A small contrastive image-text model, trained from scratch.
Model: encoder activation relu, encoder widths [96, 144, 208], text encoder width 384.
Rows from block 3 of the text encoder, named by matrix and row number. Rows with one number belong to one attention dimension. Each number is 500 + 40 x the weight over its row's rms, rounded and kept within 0 to 999. All counts start at 0. Numbers have three digits each. After the name is the row's rms in percent of the matrix's.
# q: attention query, key and value (stacked) (text_encoder.blocks.3.attn.qkv.weight, 1152x384, the q third), inputs 256-383
# k: attention query, key and value (stacked) (text_encoder.blocks.3.attn.qkv.weight, 1152x384, the k third), inputs 256-383
q.264 058:533508474473573507503477485552489500510484533467450496507454451433555487478529466529531485512507514511542483467492466477502525495522486486501429465496495492447565529474521344462455507501564529487513506433511508533516573432474475483485496498522499446462483451451633477567525488420510536470487511489530465557499520540472433493516575503423555492556574576553532532466467509463536529530506
k.264 068:514486520551505546518543527517440527499554502463543559483457487470525534558562519556496536551468581511515510499518468549495500534523508522436520518561497586521491513540606531531436478553416513574460429510570476398538532401489501556411511549439431534535537468507448500541489473498465573554467467493553521484471435459543496504454511477491483506494518483555426469465518518513445485506520
q.265 073:582532475467529472558540491463475518490474540487424515531494524473546553534453489459567467521450359485529524446463469518520520509475567592484508514524505478402537481539446454474511503533569506501496494405529477474471523431520525416537491539471475456483452474553566487490531531483516490436468484575499448459523463514477463515541499521483494529433649534475503460470472477433553466536482
k.265 087:515515550497536489425505523555580545538501461487533524529503463455420552571518534470534544542490564507406538491490515564445492498477503435524457508496511595556512525509509510437478526454476462544473501456499508508487497450529497514446498489437517480504527528463466521580462480537493535530465484516515511558523450443496494494492533493569508504493519470466428513499474465538458536539542
q.266 074:461599466494514471545508504414462472477459545484459509513474499526474519550485500516530446572510470474494528512517439526477477462527516526472477492507538523487465472459449472433560439514519477416530411488517544505467507479572530492507441585509516457516423520529409481508525496476496450452461479538501540474523492548507538483461497573496582588484552549476508538490516455482528500536468
k.266 077:592559516474474473471503453537556627529490519565436455518566456451505508550535450489477514455521527442540522535515493517420542508460439503487513464467546470507500539505468474506567499511495491540519583499491513581541455483507513495455466526512458460422542466489444522503491556502546514573560522501440529477581457496501529456564572467569439461489526565451537562480448523465475504570509
q.267 093:521488528464508509524549507440527539460429527487464556516484510497587514474481492485515496524509456455510496560580629477506535498503533614483477424440509495449478473485468530515489499557531558500399415473524507466448495441459539444483482447454540502457473483503527530514503491532529578463483507482509479530516522552490428497521488461456505512496527473513394572510469455463489473447473
k.267 102:507473480484499425439516514501501501525534473420496547520561531503489470495489544502458450514504441523468435479562507522471460483512494464527513424533501532472495471442453534442472486445440521476488455509456438538504490544527494542530459451409528474567499545432533474547507418549498557515460530458449477582536559494503543496474456444501506551514505525475452419485497487552445499555594
q.268 067:466486551493453448462477507492480524555530484462518527402523438496506428497522530472571440467542556519546493599537523448532524501519491447541487494503507427536498490473468506501462520562408590531524409509447557497521544592488454487485427557500565506455527522483477462540499496471535493535399498417521516522471546463495559450512514499481525487579480554516482468496506508461516542572487
k.268 071:399470554480527496515484448494522411450512467505482496532495508501520505466526563521440448488528507508465465469509512461449503499507500542498570517507495512423501498462503586505427491492448437529490491521536459452510432481488526501519455414504470516532450465462538486498575482551566531518497552470503466456483454562527530453554446377492447555444539501474496487506443503529543488589556
q.269 062:457422396516445500404473542546531495575491555559494456440455489474469457529512497513429523548553499538561593475481541448464499522474519510517518496476529480498484471473457528582518507538567558474482563561503506529521467523445507513558517455513553452493496534536497548469525495494480492533477494522471464541541460426511483502474500585541487527521424469492480499546473585485478456408486
k.269 066:503485460545488431578443549429486582576461467495536468531555566489492510532471455541551444440488514456557381458534439471483494491532529488478483488492536455489479492507450505501557484497494539470516548528456527567541525505519490481506391499534510524477486486421526473466516411529512465450557481502459542461467571509516442424516573457538513458504505490506508447509520557489514543583509
q.270 065:485463533480570461513508470517495456430520476487476514498444437596489488491525442534441555470566541494500537465508474505504484473544459398467476512486451545495517466442546547517502445541523450403452560529499517510527448516559441510545441476436526509492462483472452527540481515481521489534543535558469454475463497519523537444434512523519585431559440561456462575503500561553555606515490
k.270 074:598475475459472557515513511499451592482514488440455542505528506425509465457508504486501523460466434494500494569506469465459485474517519528511546492526543475469510549460517445558558463537568524542577496520503510472510492535496492476501533569585480480492522446583490498485474553541521495475584422488540557479526560509570495532510475505495554477545520493513516495594517524487542487468443
q.271 091:500461471517523506459499522425479453490566471554523507495490466560497464536558524589505542463519546517499517557489562513454550452531526497480467437546537464611483530397484553507472471498522470541493393517483577506546495553596491472555461481492501544557500544576414478445473522512487438456532522490484506509535484510513526535460457549534497517507422469500502457515482529492517499517471
k.271 107:484504504435484539545499436520609514549487484558443476468520514532608507508475440508455437437570557424470498488582504448476548508442467447497573529505454508495498436486529508469498502485507479492554547488528526482456494517577521515445478443588527394445400466476535516492503476528576452478506513498464528418547486475502551511523469468574451581553511570494468470536536562497482515601495
q.272 151:474468476529485530489488508496456494503485552557488440470590536514490512492501510528529563477441479565492448503416459458480513505444533517478479527520503517496545485483535590493445516508473492476473504529511576422449515507533485515476548551496476575419484520567528510416443512516498492504475502558484531452492428463503541550530473408502527489496469525496472504431569547570434443507509
k.272 124:499548413457509545563515487497493528471476569492545406473484551501558527499498410470492490385537462493492501474470479541494533508543569589540429446557526462484552521527503525492543497596472556436494497515466436526457454484450497485525552510549503473424488497516520503551465517496526427505513541473554532416527474545493490492449473550490416562530437448576439521533465480406473591444525
q.273 134:491591497425491515537511491454454489454512443497483494513491507458465525575541410502528452391489580486460528515525499524471448481465595560527554526534531515527502554508540499494553494479518478546538523502523426489433471457517432555590540494499570528477542630442478504466435530543466490474507530496520449471530527559532542506457469530499546517482514402499503539529421428532482510518524
k.273 130:492442450556539551480487511534494491601463477526544437416536506457438480521500503537538471463494508504542506490494448503511527470494535533549499447544495472499507534471516483485535524456495484465541537592520538444451454574556495510563509470578551524575504587532470517476453545505446457490437482453516510499518537546496501512516488565453573478456518519424583454522512472538450502456532
q.274 121:477511613484475506538527468454514475529508454422481521556617518517506482493527567502519482516447456513549515506490483442467502544436412527504411469512541487393452554452456487514463480474483487520523440413477439476488516539450502513510516510452515406445496543495525553465518449515570467479493499463575555467523423496548483527506458574500449498472576542547543497479492553523504428499498
k.274 123:497506574556573515496555497523498434558471404513464536472516448540535495425553481444460489533479493474538540520486489466524497541516460503500484535490497479475493469490516529542479479522475526484506565498508525474488550525515502481511541496478530457554469540450486518481467554467526512449507493526490550490438490501495540543493480533443525520443472456473501516449535453467599536516422
q.275 108:492477472451519490549519457484552579499572494487481531430519574567439511506420507366481515482569512493526430469470540536490436505551514449552562462497528448434444505441462471431482496480500508557471456509420492531511451494477509542426520603503528439506490489520537461527559515529506534490472516473444504463516430520496495512427451562428481592457490554496477472469533424533531420487529
k.275 116:501530507501490548465475449480545456433536501603459422544411511507558490533471510527514543550545455450446526458501523371419550515511501449517510531529505524459489508454470553491467450430480515484572558478478502504521510548528451473532532466461524559482464511477539481507505526524506481541487550555470453470514505486531506454510464471513522518435459547508466533488446505500523551422549
q.276 129:464461538491438508494447495523507514477531422477547532514543503563497465559574498489477448526493497512431458499546514544565502474460461499561478532515414521596470460497503489478451520459508563466520435523498486426496534560481438399383460579516565473468429521513492552493507532552568485451437573525493467519521571481476521525529515493497534511466480451496460488565488440546544551516504
k.276 133:511561527491530434545490566434515538473498402590463465472460470438468459440513511463530544505530477531501429467450563522527464523520479464527551506479504483509518519505551556583473497489484552523426516534457505461474518490457502443545478542533561543519476484499566539473467526534556488495497525495484463559538378523504529477533533487492513481481558528473526374487502542571517449437501
q.277 095:491535426525532494469564572484525518456500542476520417419439407476497497423523470509478474551541536487533502502519513449568461544560468448524476584544428526515487448479542485556511480468431503498509545468470464484525491539483517537488495502485512490513493555479461523541466507539503520480476458488471483496515449513468517520497548487530530489520461437518527492524541454449465523516487
k.277 095:482422484449429535517505496473395523471521568461474546539532528547491489490509520509469484497512568496563480510463534487487509477521507529495484471484499484507488492537462425468447512551521466484529447543576513483503554467486500566495543525507518577538535469507526480464523473459523537492538512476532448508524529560421430541487431524476459529518544496475515476532429493497450439455504
q.278 077:577516456476426460542537518506468553520511529468537540467442463349541495468468508522573527455513460499489455525393538442445503492504520533525512451483563472537533491533482498499539530510533476464498456461514496475498563458450459449472519381584469498482538483526462512469512461526480527562459467414495425442522586490530492455577547431486437482520462541512465530486526465433491537459514
k.278 082:429437602481492483515527519537606478460464522471494503453498450463446487481448479513505498493502530445458570500564493544530513508490480513515460541472563542505478514530485451436529508490540407519528471494555466497520523528529480569467451482515483552465490521560464467538466470548529539558444503475543491530433538495506503604475576459516491523473559495588457536519504471491472456521513
q.279 071:522440478496493452475539481537492415516494571542489483431489501488482460503466463520546522481491488566601563485514538504519561495540529432532426519519428482455554519438521408542510465509588590515472420478458501521544517482488478493585477497507542442509520482518528475487543538446505441463459507586473462450483457458485489524502537506495591495512512551539548395481428581493530508599545
k.279 080:562478500499495527513548577464503513541537463482485536525483517475490512513499537449556500507540573483493460468559532430461498542509552549506568497520524500506440474480497494498423454502478474524539485493541500511509469474518454593447471514540448522474486509478458476487508409546495555460540454452540480446500530463522453504540521522544470554510481421512485472547499501498494493570517
q.280 077:567529547522544473519415457493540555490508460484502594503473462573548482458516466547480436517581491487455474497486402523501500496551507440470532459503470493515500503490490510486440470508520493519502500499533479504502470555531462450485459496449444510549471515442465407531483549504495488470469505488487539495487505470505505423469514492525528516606507558528463490476559505519525642554477
k.280 087:509516500505503474532483440542538437473534530509435480451470490515454479488497522499485558526441445502477496579452437500530533480527503497474505462536493495522510486435513498481583547511537469538515529488491498479505491455424533535493552467481467431439526455552555602514486534510505471474600490520489568525604502518600521542528497497468555564427484525473547539479565479524502462479478
q.281 083:429512470483505509509475515523476493543462581425516424472527517412567487472546525499468521525438501501587477491506493437429481454497542531467526492509576552536567495547494474466551443507551458422500510489556545547434484492503558571523495511552521424430521443497502500544479477481476543519493491446501494538509555540462507528453504534490520539422477560477519574511472550475514473475467
k.281 097:626500507496507474465464515484480538509495514464558554492560503437498501581527491547517439499530517464567517520495510526484486536447451461445458477458522525538509516578497497559409454517511535472492530479473483494580505458535525433529501580469513549442523504441444535552461470503458533540411539485510568483505482487494499444509565517478487435601488514462452572478458440470409482527523
q.282 086:474462450481419509414445511537565537577472516540489410490498493451495497498528566420454431614523496506566521479515501424525466549456494466504559574543495494515500498517418512502474532477501591528484612553504474571521488450420548554562541514555533509485538522544519514466532514462437439548441483501466527546529476464491492518528503538500440539469481454515549470529484574512497429503508
k.282 089:475499412593505461521460514435469422562450496506539488525550542526465546519447495528557497478545538516519458484462501419507516507542481543474457524444515454482495457530419552528498531491514472444491549489475547603537486441479486493503449438487487519508497485410497478429570395483477505440553492536507425488483517517471460447566601480512462481507481477525593528500485541489529515528476
q.283 111:538493500558458537512447467534487483551535523547517491538466487471459491468521524493505498569570503501416552467423456528445536534501478484463530544501534477539498479577438524492537486467485489557513513500565457506569471507541484490530554406534409568624463504512487490482572495466457469506578499562485519500563498472530486484508461511423407510471551469484480437468545491459471535472512
k.283 108:484555562537549453556427456531514459512474540598516508506461466534531421515478467480447541513477538563505553520503509544572520502438480454477484542450505486561537436501539496478535570484475490507502500490490504536514502506534555453438492560527506473504484447559508527454564495448494408502522464527547549526532477523497504486488539486530524478478437517522541494490526501480551537470457
q.284 062:510478385553563557472451486518581477537442488506487506497458483450541477471499515525424513535500556469510510519498417534516464520527420491474474508525464521484504502467507445448510513480516472532508554509478469511495529471453573523543557513471454459553505534448546486546532489495450506505506511479498533572492488530521466489495537453565440524529450470528548538514487479453472509451545
k.284 063:479525475465400478524465500463434532537491579470592533493543531505558499526508477527537475453495498514643479495505470539536504500494561457467487491456490542561493570556527470504542532513540553492458455542558550458462508451481516498501480543432482540455559451533463488476520529461463493495543515565542548471518505516536444431478517515460565466524508520538493466513536543499492475438496
q.285 050:493483576520533388603477458516508511493488558383503518416486496464540479458475497554496511445512467508512472499426423455474516519509534455523493473488496470487566490555574434471454470599510568512499471439523483516461471520504478490439500518479431432475509456431515407627525525472498499530405492462523503473411548525483502397520541483502525477546551543477502467438550542432513564523490
k.285 054:526500598491527527487481501543469463406547474494516514476448511426460458511544519541465529536426512465539533530500450504507443495480440478420485527542531554555467601502564468532454494564510469535529470542503486402506496485436562465482519518484456502466570511553496530503492591507512518554476493545541605486499451465523476492461502543449552510461465526508442573461503366507480456524548
q.286 092:488491567532519505451502523489518438481533436495532496465491490550462467496523463516434480528547508452511518482458461482517489472445471394451505539521486510481516458474525555539462504515496474528520624504533462408521450577485459547524523432444501560489484475426473516505454540508487484522526562575508485465472422419507493497437482525460471462492484483522447493463477593523472576505532
k.286 101:469487519499538424551514502474447531445536522479563567489514530557568515483499491533469553468391496552481511581456456493501492439583540450480591455512452497455569423434560525530549532562518541540452443534482547503548532540501453456541459482469502478562555457507545473541557514495465460465515435508530534536467547563539517504481471517474550431486496493522573433531599507531567538460459
q.287 052:530472434556575509469491448554500432549441504510469512429498512471533440496498506493478502478440514519538575516489429515539501531570498466509478515486427465471535471482537409509509494453550504531546533504458464529496532448515541461545508561471465467557516479516541437538544524435467461511506500519451510496471470504510474493490526456567514543525496497538616475483471528480565499528576
k.287 054:540489533465442551474490532463468499483496510497524495531512535479491494493464486519523523463537507517588514487499486455539482545488589543526456517443513556588533584519506425476500513488562481488503475498596525440443447449487528517476512555452437495430509513527451468499547512493475512489524516557572516478511500517520440476499548551503551465494474482524486538581516480472537480456460
q.288 138:368615524484505510463490454503500519472534441407494547460493527534498524576457449524523532537564486517513544569531524504459497536473468413496563499508490507471515569559470524528514545496521497527517546543468447528492476520505490502515528561432452522434522494473486517508514477472482511533484505467399510475560485471597399496504453425434402465441483515441551523464487469551557497537497
k.288 130:511492478490552561496475473505567507440476501517533543601507436525547477593459451463504480516495519452470569503534527538478442527476425459482461512552502536479448562496457493512550523528464513478482495468442450477552553530471578503501488529490560451421516467628432501527441472435481573458510426459458504479544519506536506503513519526538495499512479525498480490523555581468505518483551
q.289 150:495500594468526531411404487522504471511512505564497505424550466525526507521502496492591465509578514470476509476509550418529550481455453531479510487535447525495589468471538499467500496426557551435478543459548537493529574460483441515514522490447490540597535570464474545489540585552548504450449515508475518503451443425568455546558544497583512566487529506457505527518462579453435461530439
k.289 134:520564441489568431480564534525440482552506556527460572467492512489445493492533498536481538600470489583499480423462557546468524461504528502515513475517483580441505468585504516442519503439558496490508538485426543426463537506406509466522502458532536486473514514520536500535497509581481548515503527497495436422506481471473574507481492503587508449479389501488547461500513520477520579554485
q.290 127:469493470488498442487430453521493449401579525475552448549439513527495521542526499466411478471497473526487535489519453548545544478526508456530509406477459390550478525552490457399540441531438505472502505475485578427518475546560536488510499451552495456460477498451556522499452486446502453527449434481517476533530537561470569471440447538524381475518565470509438547562507491470478515506525
k.290 127:532497597454510500480538451444518533497457510596459505476488509496496482441533476534536503515554499436537535551479538446526495472574486433427507459504491484484436488468513530515480434455448496509531468508509494481556470537518457534530538561546438608560531525491478556445478454502468525450533419505537466516480499539583480529482469498443561512525487522530453484502452432488564448478497
q.291 113:479534466569513562443561487467444544536497513519475548532492428514474528565509551454450514443523443545550445586500531566467498576470516536545498439455473441475458459491519436528475560510527489466452495506449479542513520427437523543493464491491457513480531505464536485534521489511483511507491481523541450550575438476479565484571556494455567546445468512486504501470475532513487532526493
k.291 113:461528526554424481376445524512505500472541548569531543460442482528577457517566467459486538459533467477526512487543529514498543476498457523569477476535455457493444465562571486573526421426469443509518510448493519520468481496486478493490554561480533497531534510565376446456470477532464508485520519525577570556505402472486608530536507464524452495521482483499507588519500532552552386490543
q.292 137:559461583572515455496562534513449486499508519521504501464495500451535549451521511463529463545475544446544566475454507505515549505486518483530578498531510547488482540539493514507433489454587463502503490530500467567489426369499500526495461525436535469464498535537472495502436500549509479476529520491482470495501577479461489516533534509451549495482517422468516552456548523584526468473499
k.292 130:528524473483502509488464521514495475513555469388451461487453525474505489481441468504502532462480553573470486461554456536471528505443499485473440513544460474576519502511433449525485477496484493460448499474560490443552435502454527528493503528504492517494511515438506484512535406494524427491484512488544553484470469517473489445543500487513490470632471555575491496449462567410415538463505
q.293 114:513507447555544547461472428546541463542467503509479571478532503471453473551488457509490519493526469481470524464501475586502519609475497544523439482468521450516528464501532452521468548551511480520510488479509555423436524540478503481479553440530499487460518554460481471433577511547466365522480442522505519490522512517546466439456505446539455495546506516468401500527438492488486461523541
k.293 114:525474406465536540585488505488563584454493505485445483496628483513593420528511512559470469485577490511497509558468461432478441433457447513565551492535515500525510461497518441449514604496490489452497571520458437555576526558478502536537539522454559513491484513455542511523470485515440553446444544479492494536500491509534466441468444477488441490492491492438544503498475490468461497446565
q.294 102:427438421464444473521480527535543532514497512512528453499475588487505504454524514456476533551565472512556433522405494507503522436444471427481397592546489467495567475552419536503503465514525538496517569569419479465482434501461514479483549535520487476538482489543524432519509519481488560431530525563494480527437559462505489482491518530483511454477441409451507472520511509518468478402537
k.294 108:485454534499546522486471455492489538451481500500508464490478491537476478538491569539530444564466419508557473461484490553485526508497513522489480547527474530465463485481488431527522533569499465524465515506545567521499546544478514561500492505560486507510475470465537460426477438374563467595467470490371521502511561523418479498573400451565498512455523474508451526511521476474496449549476
q.295 099:534486517503478449444488570489466551483468576533434485489496537478566471449529543497498476545435453504543478452499542507471566527473449534490506513485522474523498471462453522507463485531545531428466478552506472520499506517537516406484453533523430454475568522480528513498461554454487437424539459589495515548473465462462523500525516579447474517470527481548498433522510479519489497446516
k.295 094:553497486508498528524461480513459524482507500548531466505493501534516527528409570501472533559494467568504506503611460500462523471436545489553444600436481520482493516528492464500577513478505513569574473546552503489393531486476552576506547500478506395385485419528512467477584481454487490495451502473451448543497428529450480548618475444494483510458529516503562558554551443509509481446485
q.296 066:521428382481536524497429538590493510437538527585503509565415557496476513481466458560506428475511480486439492458565498465534499531552531473490465478462573559517448463502584496521516513547458451523497523442517479526525550550455480508492472451479525518528487549484489528475539525480542518519452521523494575535497522578453548495504469503562537531530533514512449452503491491545494499523533
k.296 074:412492521474463525544593529515493425594485558566538514421503471411501447471492529471400456474507514505495483510452528497576487560541509524535526507536524519464469535545503517513449533461538495470505446487492448503489557534550486491500502508433486470527446500489554490483577482453485526415494486539555432505524414501510484484439483541429458505490467508512500526525546501486528462470457
q.297 101:500540442473450488431492544495501505467500537446441464540493528551486521430469536507476461552517457521589534487526495586562474480442479509427493593542480483439497447524395570583547489516535439418568483510446469525504453543489455522467543600521439513543501551584611461471499492465536499534473479544478531490551412529471465420464496519524462434484408487474511554467428422506457551480522
k.297 102:509492470470496515565554486537602462495572540449508507577536544558540441468459545472485487525502437469488501496483491503500490498523584515520484502558553546521493504465555522544526472548476531486427499495543473545538533461513527451537539406401512488505485495507467539433549530506533471505461476518519554502470525438506500478558543463542491545493502509573499437548568497470473425482473
q.298 102:441448490467544544544520497483467560545434498485512517462512457483500482460497543430524518485493526519468446460489530489449467462568561563460473535477445522528537520499519464558595499470431532508489503472464474426484463559503506471485482514571492514508504504401533565570442463477471521533482458476518514507505457520544563507474484558501494508487467588484498409510482433509488513498504
k.298 102:490466507522572450385426534456495468475512514488505492583501410546595566441478467500647524521522452522549504474417532527540524523450507496472533514431441476507474476457529559479480412583470499535510440518534562532491482416534476488543522504590398486503535444572531492502512538549485456489568496497454531519475486503554521508444615479539552497481510514455481569468509486468482520589540
q.299 099:404539487493452471535610453532560444509529524471465503494528550577543484524545497489529525466430435519499542553470523502484499527541478517566520530540524503507428522497573502461464493537452491552543504485574522481538586438461503435481436534563543477566484467571468432539480470484507441501508546501492492502508537465485459488397498491470468485537526471538499485562499477470484505476586
k.299 102:543492490508504462448509437495533544495496409503468488516503477449402548431612533565482483481500508461461497538545511512406548469465501493548500496506512587467500491478494544505552492507490465489473554487482540546484477513457527581491469442485529499567504512552510508540476484525550556521419482475518556482495514508517467471544530503591505527442496451537432510504494380469496528525555
q.300 101:506443527550457457537490497536488476449522489464503494510506523511521487537543491568490463433587536542495566548523437501499512570554477477573524522454526495474475552516520516520498534539531466527474473486503480551481518520536590542504527478415545495527470442517432451528565483453474560519548633495495483476436543479441492431534433480496492444488481450470470505512552539472556466449471
k.300 101:445491520496503463483505476540532477565503456407503548503466540504426516447493517512442461455431462499506485531476528523485503525459516465501518502517516531498428474479418544454474544470512536467496532450470513472441424582492472534464504456486531471542490517447486496522499530525560542521468487454552503558519560439462566461505529491470456496517516488418469456603513512535521540465470
q.301 108:520606474509463493475537497495568463472487503508517490461503511537481501499464514536407498530474530505474487510556451487538463517473444476484484571511488526415430502506531543510459459502500494504549486509560475508526497551453560467453537529505538462487391473594611474507450441482468506438420544522525483434527491548479552583443500493535578442433450448623520540458463471497494551505501
k.301 120:487518545467438488548497453470568535423587525496567521565482513558507444482505438521523462483534526501435486457490452431436502515497463513513518450559550492503461464477520447491534455438517532446497502508547490495542518505440432493485459522486518554559524537441398534535425606584499483443461528556495516466472579507543551493517514505490433523522459439565578481482469473510517531508505
q.302 079:485511517474533585472429513431503531483460558462443519562575517572448517475490489445536551522408498530424509458429504511504487519541517458499448489531462502541513562454534466486555515522449493470502486482511515464498531495493477447390592544562521517551507432495534529484429544471531439497513494495549516439521475578521490488509502537580522530524476464507513479522421443453538485529462
k.302 087:554493483484464425564444475480477412506512427521433397494537455463510463449529477469513536569535451570489481496509462484481527505534525551498507465480523497468540499520506516523491565571503498429546561522507455547495594420487567499515545499538444466485512610507564416555571527460509523455555543445540526537521448445513453549473523613531486485517475502517515529481538533482419502418505
q.303 112:560451473429496541555451551522532513575446456506499518455513493478510470556410481543486481499436532430415512480512533407514434495522523503504581518542524522548545525516492486506498478555444503556510530445550488506496541534475521464528495498513512503508451472472432574467541464525533503513537468468460464475495473499490483569494492407464562484535578504556491477530514507553504525528428
k.303 112:427460533502514539524532494493484490525483527459551456464465497384458477475481552510491469487478537543480514515459463492516487485514467483461549416388612505508475468448567482479464538464572532512486476523433468560548481521495483443470550434503496493509425405562578453574450540542497461448570527455474425509530533514544459491456550520441506527429499512497497495560486463504560510509495
q.304 157:488556450475498478560515504469541492496551499487512528492505506516511548510484502469406515526510465481499481455493456442505500492477501471450534409480510518465503436447507511427466514500548522620515459533578527511479531473481495552511489506400534503436539514519507454561524518530616533493571483525529549572479511537569493448469544504541498500450570498442502485477591525524520508500505
k.304 135:544537487559530521503487569540494530574496420474382530452481452551543556446495570542520468546452422428491499499488490483551489516508526495458480488480443531528545552465457515488538468464591487481497532433516459405493536566512511529483505491520524513379489537470440512570481479529460473521483526513522506476496532498453454488470454523544610412496489528555570500509473530556510493490557
q.305 135:541508604463426498516485539475500532436505508573513516482522549485517470503479483502552596511468483492479450472569518490461468561448497470449531469550502487497497546408576452493463502499443560417502508541446520499504460532453513469538538615500512488527535477506505516502542546568532530456463493487485497513542440514521491486500521494495532590582522483502519525493510472462482421509505
k.305 128:451484573461510524501494462489509482507392517504480468471498563481449527522556465591458495448452541489572522487477537503446551423505447494482528530424494419503553522428539491499458610478521487550445509488527542501467480482539571444475470525495437507548483558523477458503507498430547532551516485510527464429508435514464569535509553522487477529560499495498516540509539518475531516540517
q.306 138:548398500540548460482465529431485467459489498552532530497480527456531426556515545519466575519447553491499500535481505444519439499529536491480461463482499503558566487537414524527543472483437512520574515487568471558499517487529475518543460523478488508547486521491513482512530507553474470472450468543538482519513506495474408563482561539403502541495509611458499484516504514455496506568409
k.306 123:524511517474452537477480497502505483467467517569461489521493549536501555508475486427531548450518578449411495478543489520444442496551495545488537504532511399520558472480513495466541490508466550468511483466512498450484490442477461435459500483526510475572469449478496532458535578505476490495502540522478541543505554496472456522503439529508581511486542509510456547506461498419441508547552
q.307 111:556530470521500448578548478475511575457518548611469487519418438474479525393496519467400473529498541464442529462468507521468418463549472543550468517514495502536439555430585524543466529529532443464550556479552441539548505483536489463523453457550503561440482495482542512478389481600443547414521543484529460466523486502461496522449470465512558503481452523547494602504553506516503538508409
k.307 112:428494576501475528601469553487492473452533457495478444457435465535516519537521504549558496495468462440423476477434492529525518542478432516476515465469480493547555563466483455481415415548528456570508438484466485461549507511461482561513490447489456531555489499506466487513478474543480407524550526515452497442428528476523471459486436534505488543570552431552437469479441487500546504609550
q.308 126:497511521521555555459510557492430468528560523463480445463430450577461457526442445588496480495511497467455427582478520489503487491526496534474451464515511550512472538486468450412502507456487497505488508534502507491504507487471450514466509466517512516487486489521488524452476486449384512507501503434549539467534455569488542507545453531540449505499480598540591502416464473477501541482532
k.308 145:604486482502535559573496548517505500567536445534568497544461549482485543462468414500479501501420535492473559420468461456544438591489548522441488526440467552515547587570473535485464586556471489544546498498540497459529459435528514452477443568470478536493470457464540532480571546449533464473568493570494505502539539470502518473426542456434484528443488523531495479457474482568468518526524
q.309 118:517464513471500478534538441473510425508530489462532470556588475499504478477546539434533421507519543488546545522485444533561507468517544585549494525468480474589459496498523579506462508515498462531459495506503536497524450496627513538510488530437471467495500472530528515491508492525529506560544544469534477536518525528486484492473525502464491482552573520457509551507487503552444448495448
k.309 123:465553467578454500474497434505513409410515563393409527433488517535503487520536525444500449490542526473503487574504524511523483509561559480560496533490511506507534484541510431491469478479448517521484556481530465508492476519515467551497523509564483539511524473450454522447498496499545484523483505538530451498471476479484501489580510507455467472603541479396483423492539562530505509400393
q.310 080:578541517502498483515524518493469513432491489488468477542505410454446541503523502473494552434532499486576473466528459522483497449411456442528495493505518457433534466525367493467529520467470481468423444464417515502523493512527478559458549467532493461477513431547522456528495436489501469452499442496544505454468527453499524516587499483600518510517486528576497448455548480463567534420565
k.310 088:494508490527479485453529489523486545590471495542515503543527503487542474550524519458477546417588555517507486533584542509496534509484514506473469511514488482516534511550581524436456485477453470471556515558546456493449487458490474447483442532474501531468553539446501538502502522561409544568516487518466527508516495510495534499510516458425457482513482517461471460507463514586490475553448
q.311 084:502471490539492483440500514505455501507525532518535495547491465561409465485440454540521477489468515512572469507483543550576506523538449564515449442428526448589460508521486495520499490533496423485475461475481478368449558507482548478554502414483414519524551467461522525496516491528502448572530519493513575494524440569519494447482482554496480448471428472450476505543570525507495561501576
k.311 088:507453434490489423505513530509483555424496512501509546453551491500551546480443471556496575469560450547509454515505450469539464529496469518528504476498473439481464496490482509547496502481464490458559511441476531557490459494526456502569514492438524527460508518531522521541535454437497505568486446494549524578487489495521566551445473465491502506525518492551464563444516493480502496499448
q.312 097:469481498513514529525476486537473471510517495456478521473519507514447502455481565520580422504486508466479480502446505506538559463549605583473499461493501537538526494487492510493512432508534538505528457533542492567488512523610523507515483455562518533585515500512447521414514533510477559631541515503495535511474494432545553513519485470512530526532539486509508504508456456493466540491489
k.312 105:526417431520556448533525494509451448551467521527550459477525501416542475586548531398467582497486504481591487530557399527551453558488634499537496534480525469487562502509491491555389547491475481451471473461468509562412583467568499514563493518536555500456479488476478453486497535449451491413536534474485507545477454494497471526452494506506540511526530525387528501472553502540488489492445
q.313 109:485560559509474512490508480493524435587528465431549494418553488435482448445508481500484519462574526521454500498501537466425462480464501525511539571450535523470492453512539588465448507466560525523452498542490487506515448475505495465559559424462497494432505530497366511513509563455534558525499512488546481538484598399514483512533501465480580502472497510527461494572511560528514505495522
k.313 124:469473496453483518564514444538454462500438545526562538500502526494481481482545453475511477486493499521510494574505486469485525457519507489504507488519561459443484526472467491487497507468510519519506445510458504471508473546523513558498484558474568487530520464548532544472469477513487451530495468480521450460473580577537392487505455576457458520498568487479537479383474414570431497540548
q.314 104:495516517533521492540518434527444523538445490501516448513431507365480529547526475567553511506556519544586495505557490462510523454483543390555516460475501497497514532489485504573550491455527507495469470469470484535460523565484461534537507383507509511423446517494507480516545445520435528518489474471409489432430549481509535552519465557415482443539483496466515385451483587486578485525518
k.314 108:464493470510460512382536527493427585559488525492595565491514511504473443556538515457500453485466592482552528464485547483541503539523394529492455531571500466512507431517455507492523489491507524550510494561507561491451459551550515370499407463500555477510499515493511566454470520490523538579446517510475504589568523475540572463469574484478528475439525463467535452509471511543529519455437
q.315 102:489529479542547533556455487510515521571446481511522554572447516555566558490559494471593516478529489595467589496484459511481547521541545474479444563527491535463503508441514429499495481474413523537483508472473573466509442463476515491457492510583583500492491533515454496508515478477425534517460506453536453570504531480477564475464485493535465534514457485455468486523479430456533459490483
k.315 115:540530533470489473547472531419468493521573497488503505541553511467414554521456436510551499483537481560484474499484549521533559440475432483490592498537475516554455460455502572515561532550548499540460483537529488549470503432526528553470553485477432439453515458435525492515481461567539523487515562474463483470495418506483468550449427468548492491463526495523513567467480508456490520474547